config.toml
vocab_size = 53
encoder_mlp_ratio = 2.67
encoder_patch_size = [4, 4]
decoder_head_dim = 32
decoder_fused_qkv = false
decoder_inner_norm = false
decoder_connector = "linear"
cautious_weight_decay = true
warmup_steps = 180
Rows from block 7 of the image encoder, named by matrix and row number. Each number is 128 + 24 x the weight over its row's rms, rounded and kept within 0 to 255. All counts start at 0. After the name is the row's rms in percent of the matrix's.
# fc1: token-mixing MLP up (encoder.blocks.7.mixer.f.fc1.weight, 80x256), inputs 128-255
fc1.12 100 [136 123  88 112  89  96 169 125 161 131 122 102 124 114 142 120  98 118 108 105 140 110 155 121 129 172 129 136 147 124 125 153 144 145 153 177 127 105 168 138 122 160  94 132 120 111 105 113 145 138 128 122 150 134 168 112 118 110 127 127 154 119 142 106  82 149 118 113  88 103 123 132  95 105 113 145 133 121 104 116  96 111 119 119  97 104 126 103 139 129 127 147 146  98 128  78 107 123 139 150 101 114 143 111  99  86 109 139 101 112  95  86 118 105 151 154 119 125 169 128 135 122 120 102 121 109  99  86]
fc1.13 102 [154 177 114 128 115 104 119 119 155 118 144 147 123 136 110 117 144 133 153 130 136 124 141 120 120 152 131 133 138 108 121 140 122  87  98  87 131 101 127 113  67 127 129 129 150 128 106 112 120 115 131 103  88 129 133 103 113 119 118 140 107 112 115 124 107 141 118  71 132 135 109 151 130 141 100 125 118 108  93 100 106 148 118 112 130 142 107 161 141 143 124 155 136 130 106 133 117 119 130 126 104  91 130 120 114 123  97 152 144 153 107 109  82  69  72  90  84  94 104  86  80  92 163 123 124 123  86 109]
fc1.14 107 [104  93 121 111 136 111  94 109 100  97  80 143 151  96 124 110  69  96 174 107 134 107 109  68 113 115  80 113 100 126  97 104  59 111  97 134  69  88 106 121 117 115 112 133  87 100 140 166 146 137  78  95 106 124 162 125  99 143 169 128  92  81 111 124 109  98 126 116  88 151 132 120 131 145 123 140 116 120  95 120 131 130  92 133 108 138 134 132 173 145 140 152 153 152 128 115 135 128 103 130 144 145 154 138 154 114 149 145 136 127 175 178 175 141 148 107 126 157 148 117 150 162 134 155 138 146 168 160]
fc1.15 107 [141 135 162  90  79 111 176 104 142 109  80 102 137  97 171 138 150 127 112 115 151 142 129  95 150 175 107 114  68 109 124 138 104 130 146 139 107 120 147  88 157 116  95 125 128 127 149 159 161 150 128 101  87 126  97 115 166  95 171 123 148 126 145 146 100 105 143 137 131 168 135 145 121 100  99  98 160 132 148 116 113 109 135 115 158 147 145 127  94 134  85 118  76 108 129 165 130 108  98 115 126 138 151 137 104 122 140 153 146 168 149  98 111 125 138 130 141 171 129 181 120 150 167 115 150 154  79  95]
fc1.16 103 [126 115 124 102 143 151  95 125 137 154 201 132 134 166 132 116 142 139 121 117 159 111 108 158 120 139 152 183 136 104 120 142 156 142 149 140 153 119 101 144 105 192 144 139 186 142 129 128 124 132 135 129 140 151 110 147 128 199 145 147 168 109 146 135 128 140 151 117 130 131 100 111 114 152 121 143 186 100 160 147 127 133  93 154 110 119 120 101 182 167 154 136 141 119 115 112 107  99 147 123 115 127 169 156 137 142 187 158 129 159 136 108 150 143 131  93 110 132 150 149 156 158 161 139 149 141 116 125]
fc1.17 102 [ 95 115 166 166 183 166 113  93 161 132 171 137 144 127 146 155 134 118 115 163 150 125 171 142 157 146 155 153 115 108  72 149 125 101 101 154 158 122 121 120 146  93 149  99 135 148 141 121 115 117  97 111 166 113 123 118 152 144 127 153 138 155 187 126  92 143 125 148 136 135 123 163 105  87 136 122 108 123 103 130  74 173 151 138 110 134 122 160 125  97 126  63 128 116 132 101 135 113 107 130 159 146 137 132 101 133 116 132 135 139 153 108 104 142  84 165 139 130 130 114 120 134 108 160 136 113 162 103]
fc1.18 093 [119 134 110 106 145 174 145 177 145 125 117 101 128 102 133 133 128 127 129 106 121 153 152 169 129 156 116  94  97  94 119 160 101 122 125 143 120 147 166 104 119 120 158 104  97 120 127 122 122 122 153 156 130 132  78 183 133  93 158 141  99  91  49  67 133 154 135 145 111 109  85 104 109 108 112  84  71 185 112 114 132 117 123 104 130 140 131 130 137 107 116 126 114 164  93 105 125 118  86 124 161 131  93  73 144 152 128 113 104 150 122 135  69 126 123 139 125 139 109 100 161 126 119 110 113 115 140 151]
fc1.19 100 [100 137 136 110 110 151 128 112 139 167 143 126 115 103 125 121 106 120  86 120 109 144 136 160 117  77 123 104 144 146 124 118 144 128 132 116 115 125 145  91  50 103 165 118 156 109 143 136 106 139 168 132 132 105 102 126 139 128 164 133 115 136 163 173  82 103  93 142 115 130  87 106 121 100 110 108 123 138 122 116 101 133 137 136 103 110  74 105 146 147 148 130 113  94 159 162 143 178 136 126 117  93 126 155 130 154 133 123 115 103 169 132 102 137 129 116 114 115  83  95 131 167 132 121 128 120 191 141]
fc1.20 107 [136 113 135 173 119 104 124 131 132 161 160 132 122 143 109 125 109 127 142 192 154 105 159 116 112 187 134 127 145 180 109 130 151 149 170 152 170 136 113 125 129 134 158 124 180 154 120  80 114 142 122 101 121 140 140 134 148 164 165 110 165 124 112  90 102 139 135 161 131 120 123 123 114 129 151 147 124 138  94 126  78  90 101 109 152 156 155 106 152 118 147 107 111 120  72  82 119 108 120 127 155 153 112 147 128 110 149 111  95 121 120 102 106 133 121 140 109 102 151 136 103 110 123 133 138 109 130 101]
fc1.21 100 [119 137 114 103 123 123 141 142 148 125  60 146 113 116 125 102 119 156  99 102 147 124  93 204 183 163 163 115 118 131 101 130 120 133  97 143 109 124 122  98 141 155 135 156 146 155 113 175 118  93 121  78 111 119  93 168 124 127 107 138 130 136 163 153 134 178 137 106 119 166 118 133  74 127 167 178 112 138 165  93  97 156 136 120 147 173  97 138 155 129 189 148  76 139 147 136 144 124 109 135 135 148 106 154 138 126 100 154 125 113 144 100 101 129 128 140 116 117 135 103 118 131 128 110 137 154  96  94]
fc1.22 090 [144 128 149 172 109 138 128 150 125 132 126 160  94 150 105 142 106 185 112 145 129 150 136 142 111 112 121 136 115 141 145 136 132  90 123  84 113 156 139 190 106 159 168 176 130 163 160 188 143 125 132 120  99 135 154 125 107 179 123 112 156 110 101 102 115 153 105 158 148 137 161 135 155 156 112 128 107 142 151 127 114 178 111 137 132 133  95 123 130 152 123 119 134 111 180 114  96 119 146 158 134  83 108 123 103 143  87 125 116 117 157 111 140 115 129 133  84 153 131 120 142 134 125 168 114 118 137 153]
fc1.23 100 [143 102 107 126 182 115 128 140 139 106 141 124  92 149 120 156 143 132 121 135 130 146 143 165 128 111 162 128 151 123 128 128 129 111 127 155  96 106 125 109  99 122 115 119  99  90 139 145 118 150 141 182 138 133 137 133 160 130 138 140 174 141 156 145 174 145  80 124 118 128 124 194 164 130 169 116 134 140 124 133 134 142 130 144 133 131 145 116 130 126 116 113 101 146 133 108 112 111 127 156 146 122 132 126 140 100 154  92 143 150  83 120 117 142 109 123 166 116 119 134 128  91 127 128 124 100 119 144]
fc1.24 106 [117  98 103 120 181  94 131 106 141 158 156 121 108 115  74 131 104 120 117 130 138 149 121 165 135 121 124 137 138 149  97 134  85  96 145 111 119 130 143 153 145 130 113 120 121 153 107 115  86  75 132 105 141 133 162 134 110 148 120 117 145 109 120 140 108 118  85 116 143 133 128 126 137 168 127 104 137 150 153 135  92  88 111 144 160 121 141 198 147 175 146 122 121 155 153 150 131 151 111 143 158 148 167 151 111 155 121 124 122 136 143 145 101 141 156 135 170 169 121 139 128  97  95  83 160  97 135 110]
fc1.25 106 [142 101 123 141 107 123 129 161 113 130  59 135 130 145 133 128 105 142 113  98 129  93 149 106 131 120 135 119 163 114 101 111 169 128 102 108 129 162 168 138 131 120 153 135 140 156 139 161 169 101 116  96 123 131 149 141 130 148 142 162 159 157 160 172 144 100 127  79 100 119 122 123 114 154 144 127 127 116 138 125 124  97  94 113  97 127 123 126 118 136  99 121 103 105  92 120 127 111 103 117 127 173 155 182 159 144 119 123 126 118 120 112  87 134 110 129 130 150 149 133 131 123 130 100 152 102 123 130]
fc1.26 105 [138  99 123 123 143 175 143 174 154 153 141 139 165 127 116 110 135 159 114 119 149 145 160 154 119 126 140 121 144 123 105 122 123 147  92 102 111 143 144 154 151 127  62 128 117 140 123 136 123 150  99 116 123 152 142 181 133 131 125 127 145 137 136 116 118  85 115 105  99 168 150 152 158 144 120 152 184 125 107 153 108  81  87 116 108 103  92 164 141 135 116 154 137 136  93 113  90  69 106  75 158  95 139 119 134 158 123 119 130 140 131 145  83  96 113 125  97 144 120  81 147 162  62  90 152 132 134 115]
fc1.27 097 [141 109 108 131 120 192 131 151 142 110 143 148 128 154 164 173 156 121 109 145 141 136 152  92 134 105  99 124 119 152 141 135 111 141  76  63 121 123 138  62 124 115  93 104 142 128 155  69 109 119 130 113 118 153 113  88 150 143  62  83 110 124 136 112 116 134  80 117 138 106 129 116 103  90  97 156 126 112 168 149 117  86  41 138  93  87  92 143 139 120 123 140 118 180 148 133  85 132 114 177 151  73 148 159 132 126 112 103 112 151 108 115 138  98 138 124 107 125 137 144 137 123 127 108 120 184 118 164]
fc1.28 101 [156 121 154 141  93 127 132 130 131  80  94  48 129 111 187  97 139 116 150 177 125 142 134 132 153 147 101 117 109 128 144 135 127 157 149 101 138  78  98 106 163 126  82 143 151 110 112 124 146  97 112 138  85 160 119 142  62  71 102  91 120  88 140 107 100  99 125 148 128 146 109 132 128 125 139 123 186  82 114  89 121 134 115 113 127  89  76  97 110 124 151  99  95 104 120  77 124 112 122 102  92 122 144 116 129  82 126 143  98 133 163 113  87 154 144  86 112 139 153 111 147 112 121 152 115 138 136 116]
fc1.29 104 [121 155 133 112 124  97 130 121 140 147 159 169 154 146 121 158 154 136 114 114 119 104 116  89 133 129 121 148 121 117 135 118 125 129  97 123 128 146 164 118 139 112 106 163 130  74  96 148 112 105 140 132 110 163 147 109 131 171 127 100 125 138 135 112 189 144  66 127 143 113 113 115 140 171 159 119  56 131 176 117 140 144 135 126 156 153 121  86 130 120 151 145 136 153 100 109 103 143  99 144 155 157  98 107 105 125 149 135 119 131 149 141 148 130  91 113 164 132  86 140  99  84 109 113 112 114 117 132]
fc1.30 109 [123 152 121  90 130 149 126 108 142 137 150 172 121 164 141 157 129 144 161 115 144 151 120 140  95 120 115 146 142 141 121 121 175 148 125 108 159  93 123 151 103  99 103  85 148 129 148 143 144 146 118 147 139 128  92 123 112 114 159 120 135 146 163 141 142 138 158 132 131 119 148  90 119  91 100 147 148  94 118 147 121 136 120 115 114 139 113  80 124 108 105 107 120 117 119 137 191 128 116 132 134 111 105 100 145 122 145 121 104 190 134 158 143 191 129 117 130  92 173 127 122 107 133 133 136 161 179 189]
fc1.31 103 [128 102 145 134 108 125 100 160 122 114 121 111 143  97 111 105  95 139 117 114 140 123  91 148 131  83 110  99  79 117 114 104 127 132 123 129 108 110 119 105 125 118  90  77 129  78 133 104 126 100  96 124 141 121  99  78 138 112 116  92  94 107 105 131 158 140 122 101 117 156 112 108 174 112 129 106  84  94 119 152 135 133 137 124 142 110  88 114 112  96 128 131 108 132 102 125 196 160 119  91 129 112 117 132 146 151 134 134 119 126 133  97 138 136 162 119 144 160 122 130 146 119 150 141 147 128 198 143]
fc1.32 095 [ 91 135 136  97  96  94 145 142 123 163 111 128 147 129 150 123 127 133 141 101 137 149 152 131 104 138 109 159  69 136 120 120 118 129 142 126 128  69 100 124 119 101 144 192 162 120  99 122 128 134 116  81 164 112 169 133  78 129 167  99 131 174 156 134 168 109 146 158 127  98 123 170 118 118 104 103  99 130 115 161 137 131 163 132 187 128 155 106 156 108 121 128 116  85 164 105 135 109 136 136 110 146 148 122 130 103 121 102 144 147 116 115 166 147 173 167 147 183 139 128  77 134  82 124 129 137  99 126]
fc1.33 110 [129 111 103 109 138 109 110 130 174 147 112 102 124  93 130 103  77 105  93 104 103 125 107 104 100 112 120  80 112  92 143  90 134  88 109  87 107  89 114 109 113 124 116 100 101 112 112  76 138 116 103 117 143 140 121 132 117 122 144 102 161 170 135  96 131 180 128 137 152 115 146 121 115 158 155 111 149 157 154 122 142 145 150 160 174 163 139 190 148 136 182 113 147 166 153 160 105 133 165 140 150 135 201 124 148 137 164 166 120 190 166 132 101 121 133 139 122 115 164 121 148 118 129 144 138 138 176 144]
fc1.34 103 [159 158 117 146 135 169 158 115 146 141 117 124 140 125 116 160 163 169 147  90 103 125 109 160 151 128 112 138 115 141 132 133 131 140 134 147 149 179 152 139 150 112 123 109 139 123 116 135  86 128 124 205 123 148 125 132 110  48 156 131 129 141 140 132 108 102 172 127 150 139  93 149 102 130 103 124  90 120 106 128 115 164 137 130  91  50 101  77 122 128  96 117 120 120 128 141  90 113 152 115 160 125 100  98 104 132 102 114 103  56 122 101 106 101  87 100 116 132 100 126 136 103  96  95  83 126  77  86]
fc1.35 101 [ 88  99 142 125 137 161 180 101 132 157 146 113 115 198 143 126 133 161 139 185 155 143 132 117  95 123 135  95 142 174 164 115 142 154 159 119 164 144 127  94  95  89  82 144 147 119 152 131 154 148 133 181 119 122 122 147 109  86 126 115 149 116 111 141 138 119 131 165 131 103 150 130 130  94  91 115 102 120 143 123 109  98 139 137 130 109 169 117 142 136 124  80 100  85 150  96 100 113 172 115 117 150 155 159 156 105 114 115 115 115 117 139  79  86 117 131 129 107 125  97 110 112 119 108 138 108 104  93]
fc1.36 100 [104 127 132  93 142 132  99 148 122 120 112 135 126 121 146 123 155 141 113 147 124 133 131 118 140 159  97 170 107 157 154 149 142  95 144 113 128 127 163 179  95 127 121 170  93 145 152  90 164 143  96  95 130  98 157 139 130 126 131  98 122 145 181 137 117 134 100 134 123 113 129 121 115 107 128 130 123 114 156 135  91 107 143 111 158 108 164 140 115 167 151 144 129 161 117 122 135  82 172 168  82 166 161 147 129 172 140 137 157 128 147  90 121  91 151 133 148 142 154 134 124 197 157 133 143 130 133 106]
fc1.37 100 [148 150 134 171 123  98 153 105 131  98  80 150 172 167 121 112 111  89 119 101 124 126 118 117 127  75 127 131 161 147 132 152 133 118 130 180 140 147 133 132 112 105 111 113 110  76 131 133 136 115 127 127 102 128 121 156  87  93 129 132 134  75 120 113 106 116 151 156  95 124 137 118 127 157 103 145 144 103 104 124 130 159 139 136 117 123 128 100 142 123 112 141  98  89 124 115 105 105  97 116 114 126 112  94  89 114 143  97 153 113 126 120 110 111 148 134 105 110 149 121  71 117  84 135 114  93 115 143]
fc1.38 091 [113  96  72 143 104 147 155 161 125 145 110 154 140 118 139 121 161  96 124 120  92 140 143  92 122 150 132 171 125  97 123 140 111 128 139  75  92  88 146  78 103  86 109 118 166 188 162 125 131 113 113 120 139  97 127 103  95 128 105  99  94 137 142 109 129  93  96 125 123  94 128 104 110 125 156 104 131 131 100 161 138 108  82 118 128  99  79  80  86 100 132 111 103 101 100 146 128 109 127  95 108 109 129  99 120 133 148 103 136 119 125 170 142 118  92  68 119 106 150  99 111  90 118 110 110 126  89 124]
fc1.39 092 [123 111 136 137 153 155 112 137 107 105 147  95 116 137 154 152 152 116 150 142 175 159  69  84  66 108 116 156  96 164 147 156 158 143 179 132 157 144 131 103 124  77 103 148 121 126 124 141 101 102 143 137 129 120 146 101 130  85 120 157 159 145 157 193 150 116 136 146 118 157 101  97  56 125 115 146 117 129 136 159 105 146 115 129 130 133 108 137  94 131 117 115 145  79 157 156 155 105 118 145 146 114 107 164  83 134 151 113 126 150 150 144 161 147 153 138 110 161 150 142 121 120 151 146 150 174 105 144]
fc1.40 099 [ 98 174 152 130 133 154 141 162 185 201 146 158 134 144 105 108 118 125 140 167 124 115 171 132 138 137 146 140 118 102 116 121  81 118 141 135 150 125 123 117 129 163 127 121 129  99 126 139 124 122 126 143 152 129 142 129 134 105 146 116 123 133 135 163 103 121  98 138 139 119 113 132 184 143 145 137 131 143 110 117  93 114 105 153 149 171 180 139 126  85 145 136 103 111 124 141 146  42 128 131 137 132 136 139 137 144 130 145 133 114 158 120 103 136 112 106 112 106 130 169 130 162 139 135 142 127 101 133]
fc1.41 110 [100 101 164 113 132 119  96  99 100 154 153 122 101  86 108 111  99 121 120 140 126 138 100 132 132 120 149 157 125 142  80 119 132 129 156 148 117 168 117 153 128 127 153 152 179 137 152 128 133 176  93 110 140 147 106 150 171 114 138 109 101 142 151 153 124 127 153 130 158 103 126 139 111 163 147 109 120 148 125 127 133 106 147 130 136 138 125 113 116 101 120 135 178 153 171 160 106 139 122  98  97 124 140  98 112 115 131 111 187 139 113 114 110 110 130 101  89  98  77 106 113  89  90  95 155 169  79 110]
fc1.42 103 [152 144 125 182 105 124 122 112 117 145 107 130 117 123 119 137 155 129  99 194 156 113 114 109 139 115 110 121 133 107 104 142 151 139 164 143 149 119 126 165 105 134 143 177 141 120 115  84 109 134 128 142 157 148 174 142 151 135 162 133 158 117 138 125 132 126 111  61 134 131 146 122 140 125 161 112 158 113 156 124 117 176 131 116 173 165 138 127 136 125 152 148 114 153 145 109 100 140 111 112 129 151 150 126 120  76 122 137 158 129  94 133 163 139 120  96 129 111 165 138 127 146 152 170 188 130 114  99]
fc1.43 104 [142 103 116 160 134 177 137 127 132 114 134 143 138 162 188 151 123 156  77 127 137 157 163 170 161  82 159  96 122 129 157 139 125 135 136 129  81 124 114 138 163 184 127 101 111 122 108  98 143 158 145 138 162 187 113 133 147 158 167 132 106 131 103 100 108 100 132 140  95 112 121 114 128 144 117 130  96 166 110  63 115 109 142 136 120 118 123  80 120 148 126 141 180 142 127  80 135 132 123 136 108 139 157 137 145 155 176 135 130 158 137 139 125 121 128 146 142 115 149  88 139 133  97 115 157 125 139 146]
fc1.44 100 [154 124 141  99 133  92 124 103 149 126 135 123 123 162 141 149 121 167  72 117 112 110 131 147 150 129 134 120 123 120 102 167 107 167 124  93 129  87 156  87 102 104  96 163  92 150 120 123 136 130 105 117 138 118  82 105 103 100  91 150 157 157 135 124 115 133 127 200 125 136  94 117 127  73 107 118 171 122 113 166 106 131 127 143 131 130 111 123 140 104 134 139 142  95 126 144 166 114 107 140 164 168  90 105 138 141  88 131 118 116  80 112 118  99 108 106 160 137 147 135 134 128 164 136 111 130 142 116]
fc1.45 095 [122 157 129 126 112 130 111 140 101 117 134 151 154 115  95 103 113 135 149 127 111 142  96  91 124 113 139 101 155 141 106  60  18 129 117  86 166 147 118 119 103 133 169 152 115 108 134 117 116  91 113 127 125 143 108 124 114 133 149 148 122 119 137 158 106 143 114  93 134 135  84 141 146 100 113 137 130  84  96 120  97 105 127  95  95 131 110 119 125 139 114 109 133 143 102 139 122 117 107  94 129 133 127 142 135 101 106 105  93 117 105 108 131 118  70 108 133 117  96 112 110  83 110 148  98 100  91  96]
fc1.46 104 [131 150 145 153 156 171 170 141 112 162 114  97 113 196 149 146 153 168 110 130 134 150 160 141 153 106  94  96 113  75  76 146 148 128 137 142 112 150 167 131 115 127 154  62 138 125 116 132 149 140 134 125 119 163 167 160 130 134 103  90  95 134 135 129 136 131 128 122 144 160 175 165 169 164 134  93 140 142 139  93 117 160 159 153 131 192 137 108 112 113 107  90 107 104 122 124 133 126 152 136 117 102 146 122 136 129 109 102  82 142 123 148 149 132 120 118 105 100 119 139 102  95 116 142  99 100 131 136]
fc1.47 097 [163 104 113 124 133 138 121 160 122 153 106 115 102 104 151 152 145 142 134 150 130 114 128  91 126 141 126 134  59 138 148 138 142 159 154 128 158 130 132  93 141 156 135 128 131 137 137 137 164 167 103 115 136 138 149 122 131 145 126 124 164 131 151 146 125 149 130 144 132 119 101 166  94 153 154 133 129 141 151 126 151 128 137 110 122 152 150 143  90 114 100 144 153 177 126 160 129 148 130 151 119  74 125 122 152  87 124 118  88 150 165 140 136 160 142 181  64 151 126 107  95 140 140 118 163 135 110 154]
fc1.48 104 [148 149 109 105 125 107 115 145 147 122 127  96 119 110  84 124 131 131  97 100 102 114 121 130 134 115 144 162 130 123 137 117 135 152 134 119 121 119 155 150 167 123 118 137 114 146 129 151 121 170 134 177 123  94 138 107 156 138 134 111 119 134 126 191 148 164 110 166 151 132 158 154  90 157 152 131  97 155 171 157 138 124 106 125 126 171 150 123 129  99 132 124 135 160 144 130 122  98 121 141 125 142 111  94 112 107 109 130  94 134 142 142  87 145 113 180 138 173 129  98 134 181 117 130 131 153 144 150]
fc1.49 101 [ 87 124  70  94  86 114 102  69 100 151 134 115 137 131 103 143  93  82 125 102 128  89 131  85 117 132 132 106 111  90 132 109 137 123 120 121 130 109 141 126 139 111 119 117  54 122  81  67 133 107 108 186 140 153 128 125 114 103 122  88 117  94 113  97 149 170 124 116 121 114 113 139 162 130 102 147 122 138 168 136 110 148  99 114 134 108 108 137  92 106 125 119 110  83 157 128 121 130 105 116 113 136 120 102 117  88 111  88 120 119 113 149 137 137 107 130 111  81 105  93 123 112 134 131 125 105 118 116]
fc1.50 093 [132 100  55 112  98 104 120 135 103 123 119 132 114 136 165 141  95  99 138 159 131 146 137 162 126 134 104 112 110 162 115 120 161  89 142 121 129 127 150  98 145 165 159  99 125 174 171 121 120 122 153 139  87 129 118 146 138 177 129 157 129 162 161 141 108 122 124 144 150 154 119 147 120 125 134 100 116 151 152 152  97 122 128 143 139 103 117 119 112 125 124  68 127 112  91 101  88 118 122 133 108 112 136 102 138 158 166 145 131 101 134 173  93 135 107  93 134 119 105 115 132 148 100 160 119 158  82 132]
fc1.51 099 [111 100 161 105 100 175 165 129  62 108 137 109 123 115 150  71 162 117  94 129 100 124 117 139 134 121 120 119 117 143 138 132 150 125 109 158 115 129 174 143 109  81 134  74 134  68 122 122 126 135 121 109 110 136 115 143 121 103 137 105 139 144 144 124 109 144 120  89 164 133 111 140 158 116 146  96 136 164 122 134 123 104 110 121 135 102 100 145 137 102 140  85 161 126 146 135 121 133 160 119 150 140 150 128 120  78 130 159 119 130 124 142 143 128 130 132 162 133 126 100 166 135 134 179 166 118 111 142]
fc1.52 093 [109 112 144 147 143 139 143 122 116 177 141 123  96 136 160  85 126 130 190 151 125 147 129 117 176 121 100 146 179 130  83 124 129 107 149 139 144 155 131 142 152 131 154 107 133 114 123 138  74 116 136 117 139 205 143 123 136 140  94 105 130  91 108 106 111 132 149 163 170 162 153 123 150 122  95 128 134  84 133 105 106 160 138 123 174 132 166 118 135 144 128 144 203 139 160 114 154 149  98 109 162 177 128 157  94 118 139 121 147 153 162 130 136 142 114 166 142 121 155 150 139 141 133 137 127 125 115 120]
fc1.53 096 [115 121 120 138  78 133 121 135 114 165 137 113 119 146 110 132 152 136 182 132 117 113 118 119 144  95 169 179 132 111 123 164 104 159 137 148 133 137 115 157 137  85 144 159 153 123 104 148 100 116 140 136 103 113 130 148 121 116 175 170 136 149 116 146 108 118 109 152 152 138 105 181 132 111 101 145 134 164 123 140  93  86 112  82 122 158 129 131 111  99 141 132  93 120  95  99 100 116 123 113 114 113  99 117 149 135 115 107 121 135 129  71 160 139  80 125 108  97  94 124 123 112  79 144 143  85 156 133]
fc1.54 095 [119 123  89 108  90 121 137 133 114 140 120  89  95 145 156 133 132 134 144 131 101 108 116 134 128 103 142 132 102 130 145 139 119 140 151 122 137 114 103 116 116 104 100 112 130 133 110 132 119 130 119  86 153 135 101 151 136  70 151 107  57 144 119 111 127  95 101 100 126 102 112 128 135  70  93 148 102  89 110 175 117 133  87  96 151 102 149 121 103 112 110 154 104 105 145 110 117 140 106 113 149 154  99 133 139 130 141 174 116 143 131 120 121 161 135 140 156 171 126 140 159 131 193 132 151 143 124  90]
fc1.55 098 [ 99 118 162 109 122 141 119 102 105 122  86 145 126 133 103 121 108 123 136 153 133 111  97 122 168 140 129 120 135 123 125 118 120 113 130 103 110  76  70  99 104 138 110 140 130 177 167 147  98 127 121  97 119 107 117  97 117 109 130 153 116 125 134  96 117 129 129 141 115 125 107 106 109 135 125  95 162 130 141 117 140 135 152 131  96 111 110 113 118 109 114 103 129 146 131 136 107  87 128 110  95 118 113 123 112 134 145 113 134 121 140 102 118 132 130  99 128 120  98 103  97 134 114 148 137 126 117 134]
fc1.56 106 [143  79 124 118 119 126 129 153 140 145 178 101 152 118 119 131 109 114 126 132 144 130 131 113 147 172 131 128 165  83 146 135 148 156 123 155 145 134 114 114 135 127 170 148 167 149 134 130 163 131 141 151 133 102 127 104 108 117 155  95 151 145 138 145 168 117 137 134 113 145 145 154 102 144 164 159 131 120 149 153 118 171 158 171 103 116  96 114 129 121 128 133 126 150 169 152 147 158 164 162 158 135 162 125 171 126 135 102 116 118 160 127 160 138 153 130 178 189 161 145 159 142 175 127 158 106 140  83]
fc1.57 103 [ 69 147 134 132 132 111 111 160  98 152 163 159 126 122 132 160 118 105 111 146 124 135 104 141 113 123 144 143 156 102 135  95  90 107 115 155 144 105  90 124 175 121 120 135 125 103  67  84  94 107 119 128 117 130 121 148 112 133 133 127 104 135  94 155  96 140  94 141 137 159 120 141 123 136 115 105 126  96  77 114 133  99 113 128 153 149 114 127 125 123 135 127  98 125 118  52 166 111  87 134 153 126 103 116 109 183 133 121 123 150 167 151 117 154 168 159 134  90 119 158 128 144 127 148 183 119 139 149]
fc1.58 101 [137 130 121 113 120 136 104  79 101 106 152 113 114  82 103 141 112 107 130 124 102 109 127 158 114  85 149 139 111 101 124 108 100 118 126 126 155 110 111 165 122 121 149 158 121 126 117 105  86 150 123 136  88 130 132 148 106 101 138  75 177 145 103 105 107 135 158 129 131 129 168 141 126 143 169  97 137 121 132 102 109 129 124 147 132 116 130 119 149 164 120 122 130 164 120 117 134 143 132 120 134 139 137 104 143 137 117 112 153 144 152 119 108 156  96 109 120 146 116 148 137 132 174 109 129 133 169 109]
fc1.59 095 [140 121 128 134 154 139 135 188 135 136  90 141 131 161 113 123 131 106 150 139 159 137 133 115 102 143 133 138 139 120  95 111  95 171 165 158 136 133 123 125 144 145 158 100 113 205 152 122  93 161 168 124 172 136 160 135  96  97 138 130 117 146 127 140 135 143 114 143 161 123 151 109 110 136 170 118 120 112 129 117 102  89  75 101 131 110 137 130 147 149 147 130 129 113 132 121 135 116 121 165 187 139 115 185 154  97 178 121 141 100 115 126 103  78 145 113 137 119  77 121 150 131 145 127 127 118 113 119]
fc1.60 092 [101  88 130 141 113 138 121 138  81 127 149 106 134 150 114  78 114 145 154 106 142 166 120  97 147 150 139 124 167 144 133 138 140 130 139 116 161 121 148 143 107  93 116 124 109 129 151 131 112 166 115 111 125 178 135 111 149 119 150 168  88 146 120 133 118  94 112 138 116 143 126 131 123 140 175 126 141 142  90  78 149  50 115 106 138 113 133 107 127 134 120 114 102 129 126 107 166  79 129 164 144  96 114 134 127 117 111 132 145  81 112  88 161 101 119 167 108 148 127  91 114 112  89 125 132 135 126 153]
fc1.61 097 [136 166 176 176 145 134 133 157 158 143 144 127  98 132 107 114 152 157 167 160 153 129 152 168 130  81 133 153  97 106 162 142 138 154  99  97  97 114 161 139 154 144 129 159 140 143 132 177 173 137  91 102  90  97 140 149 140  97 120 122 108 110 141 120 145  97 130 116 129 129 147 154  92 115 173 114 149 137  99  82 146 129 149 155 131 136 132 111 139 120 206 138 141 146 146 139 157 152 127 123 142  95 149 124 113 114 114  91 177 119 146 139 152 158 128 130 122 153 105  93  99 125 105 124 131 133 144 139]
fc1.62 101 [149  85  69  84 143 122 127 130 121 115 129 167 127  70 131 138 123 143 118  96 121 134 140  73 136 118 126 165 129 115 104 141 110 147 128 162 121 145 166 143 111 106  98 142 107  99 130 136  66 103 133 164 159 150 169 173 168 166 141 138 104 118 113 119  86 102 151 122 110 141 148 104 148 101 139  86 153 124 107 119  86 112 115 158 156 102 136 111 113 113 152 117  98 121  99 111 122 115 136 157  95 136 127 105 142 141  88 135  86 129 145 148 177 154  85  89 139 124 139 109 116 158  84 130 138 116 141 145]
fc1.63 105 [128 134 125 115 111 120 151 153 122 146 121 139 131 156 106 105 173 126 113 122 116 128 136 141 140 141 132 122 108  82 114  92 173 160 105 114 106 125 160 175 150 170  97 132  81  99 149  97 145 134 142 120  75 149 129 145 146 177 130 109  85  87 165 127 159 131 119 152 131 112  87 159 131 114 140  90 116 111  90 135 106 102 102 107 116 113 144 140 114 108 136 103 135 151 153 133 123 159  77 128  99 141 119 159 146 129 134 126 132 115 142  87 139 127 128 144 144 172  76 127 125 125  97 150  90 163 164 118]
fc1.64 096 [149 149 122 133 127 155 133 144 152 155 126 129 115 144 109  64 167 172 123 140 121 175 137 131 139 138 133 108 108 133  90  70 158 168 139 159 144 153 156 139 165 165 121 118 124 120 141  94 135 154 136 132 127 124 171 184 121 110 117  95  79 150 149 113 138 171 138 138 115 136 133 133 136 151 131 118 145 108 128 102 138 132 120 123 100 112 100 162 154 159 178 121 156 133 130 102 120 117 118 144 156 195  90 163 125 127 111 130 139 151 127 134 128  85 154 168 136 159 109 128 138 189 143 120 133  90  99 127]
fc1.65 094 [149 124 145 147 112 157 112 152 103 138 139 105 172 168 104 143 117 118 143 116 112 123 149 138 101 133 123 135 130  98 102 152 118 129 176 149 108 115 182 112 126 162 143 143 142 119 150 118 111 126 118 161 108 100 144 106 169 131  91 139 105 152 181 121 161 138  96 120 140  95 113 113 113 173 155 117 117 139 134 147 130 151 112 114 122 100  88 119  93 123 142 121  97 125 108 116 139 146 151 168 120  98 136 106 137 120 165 124  99 105  97 111 103 113 135 139 156 171 179 142 121 144 176 163  96 158  86 114]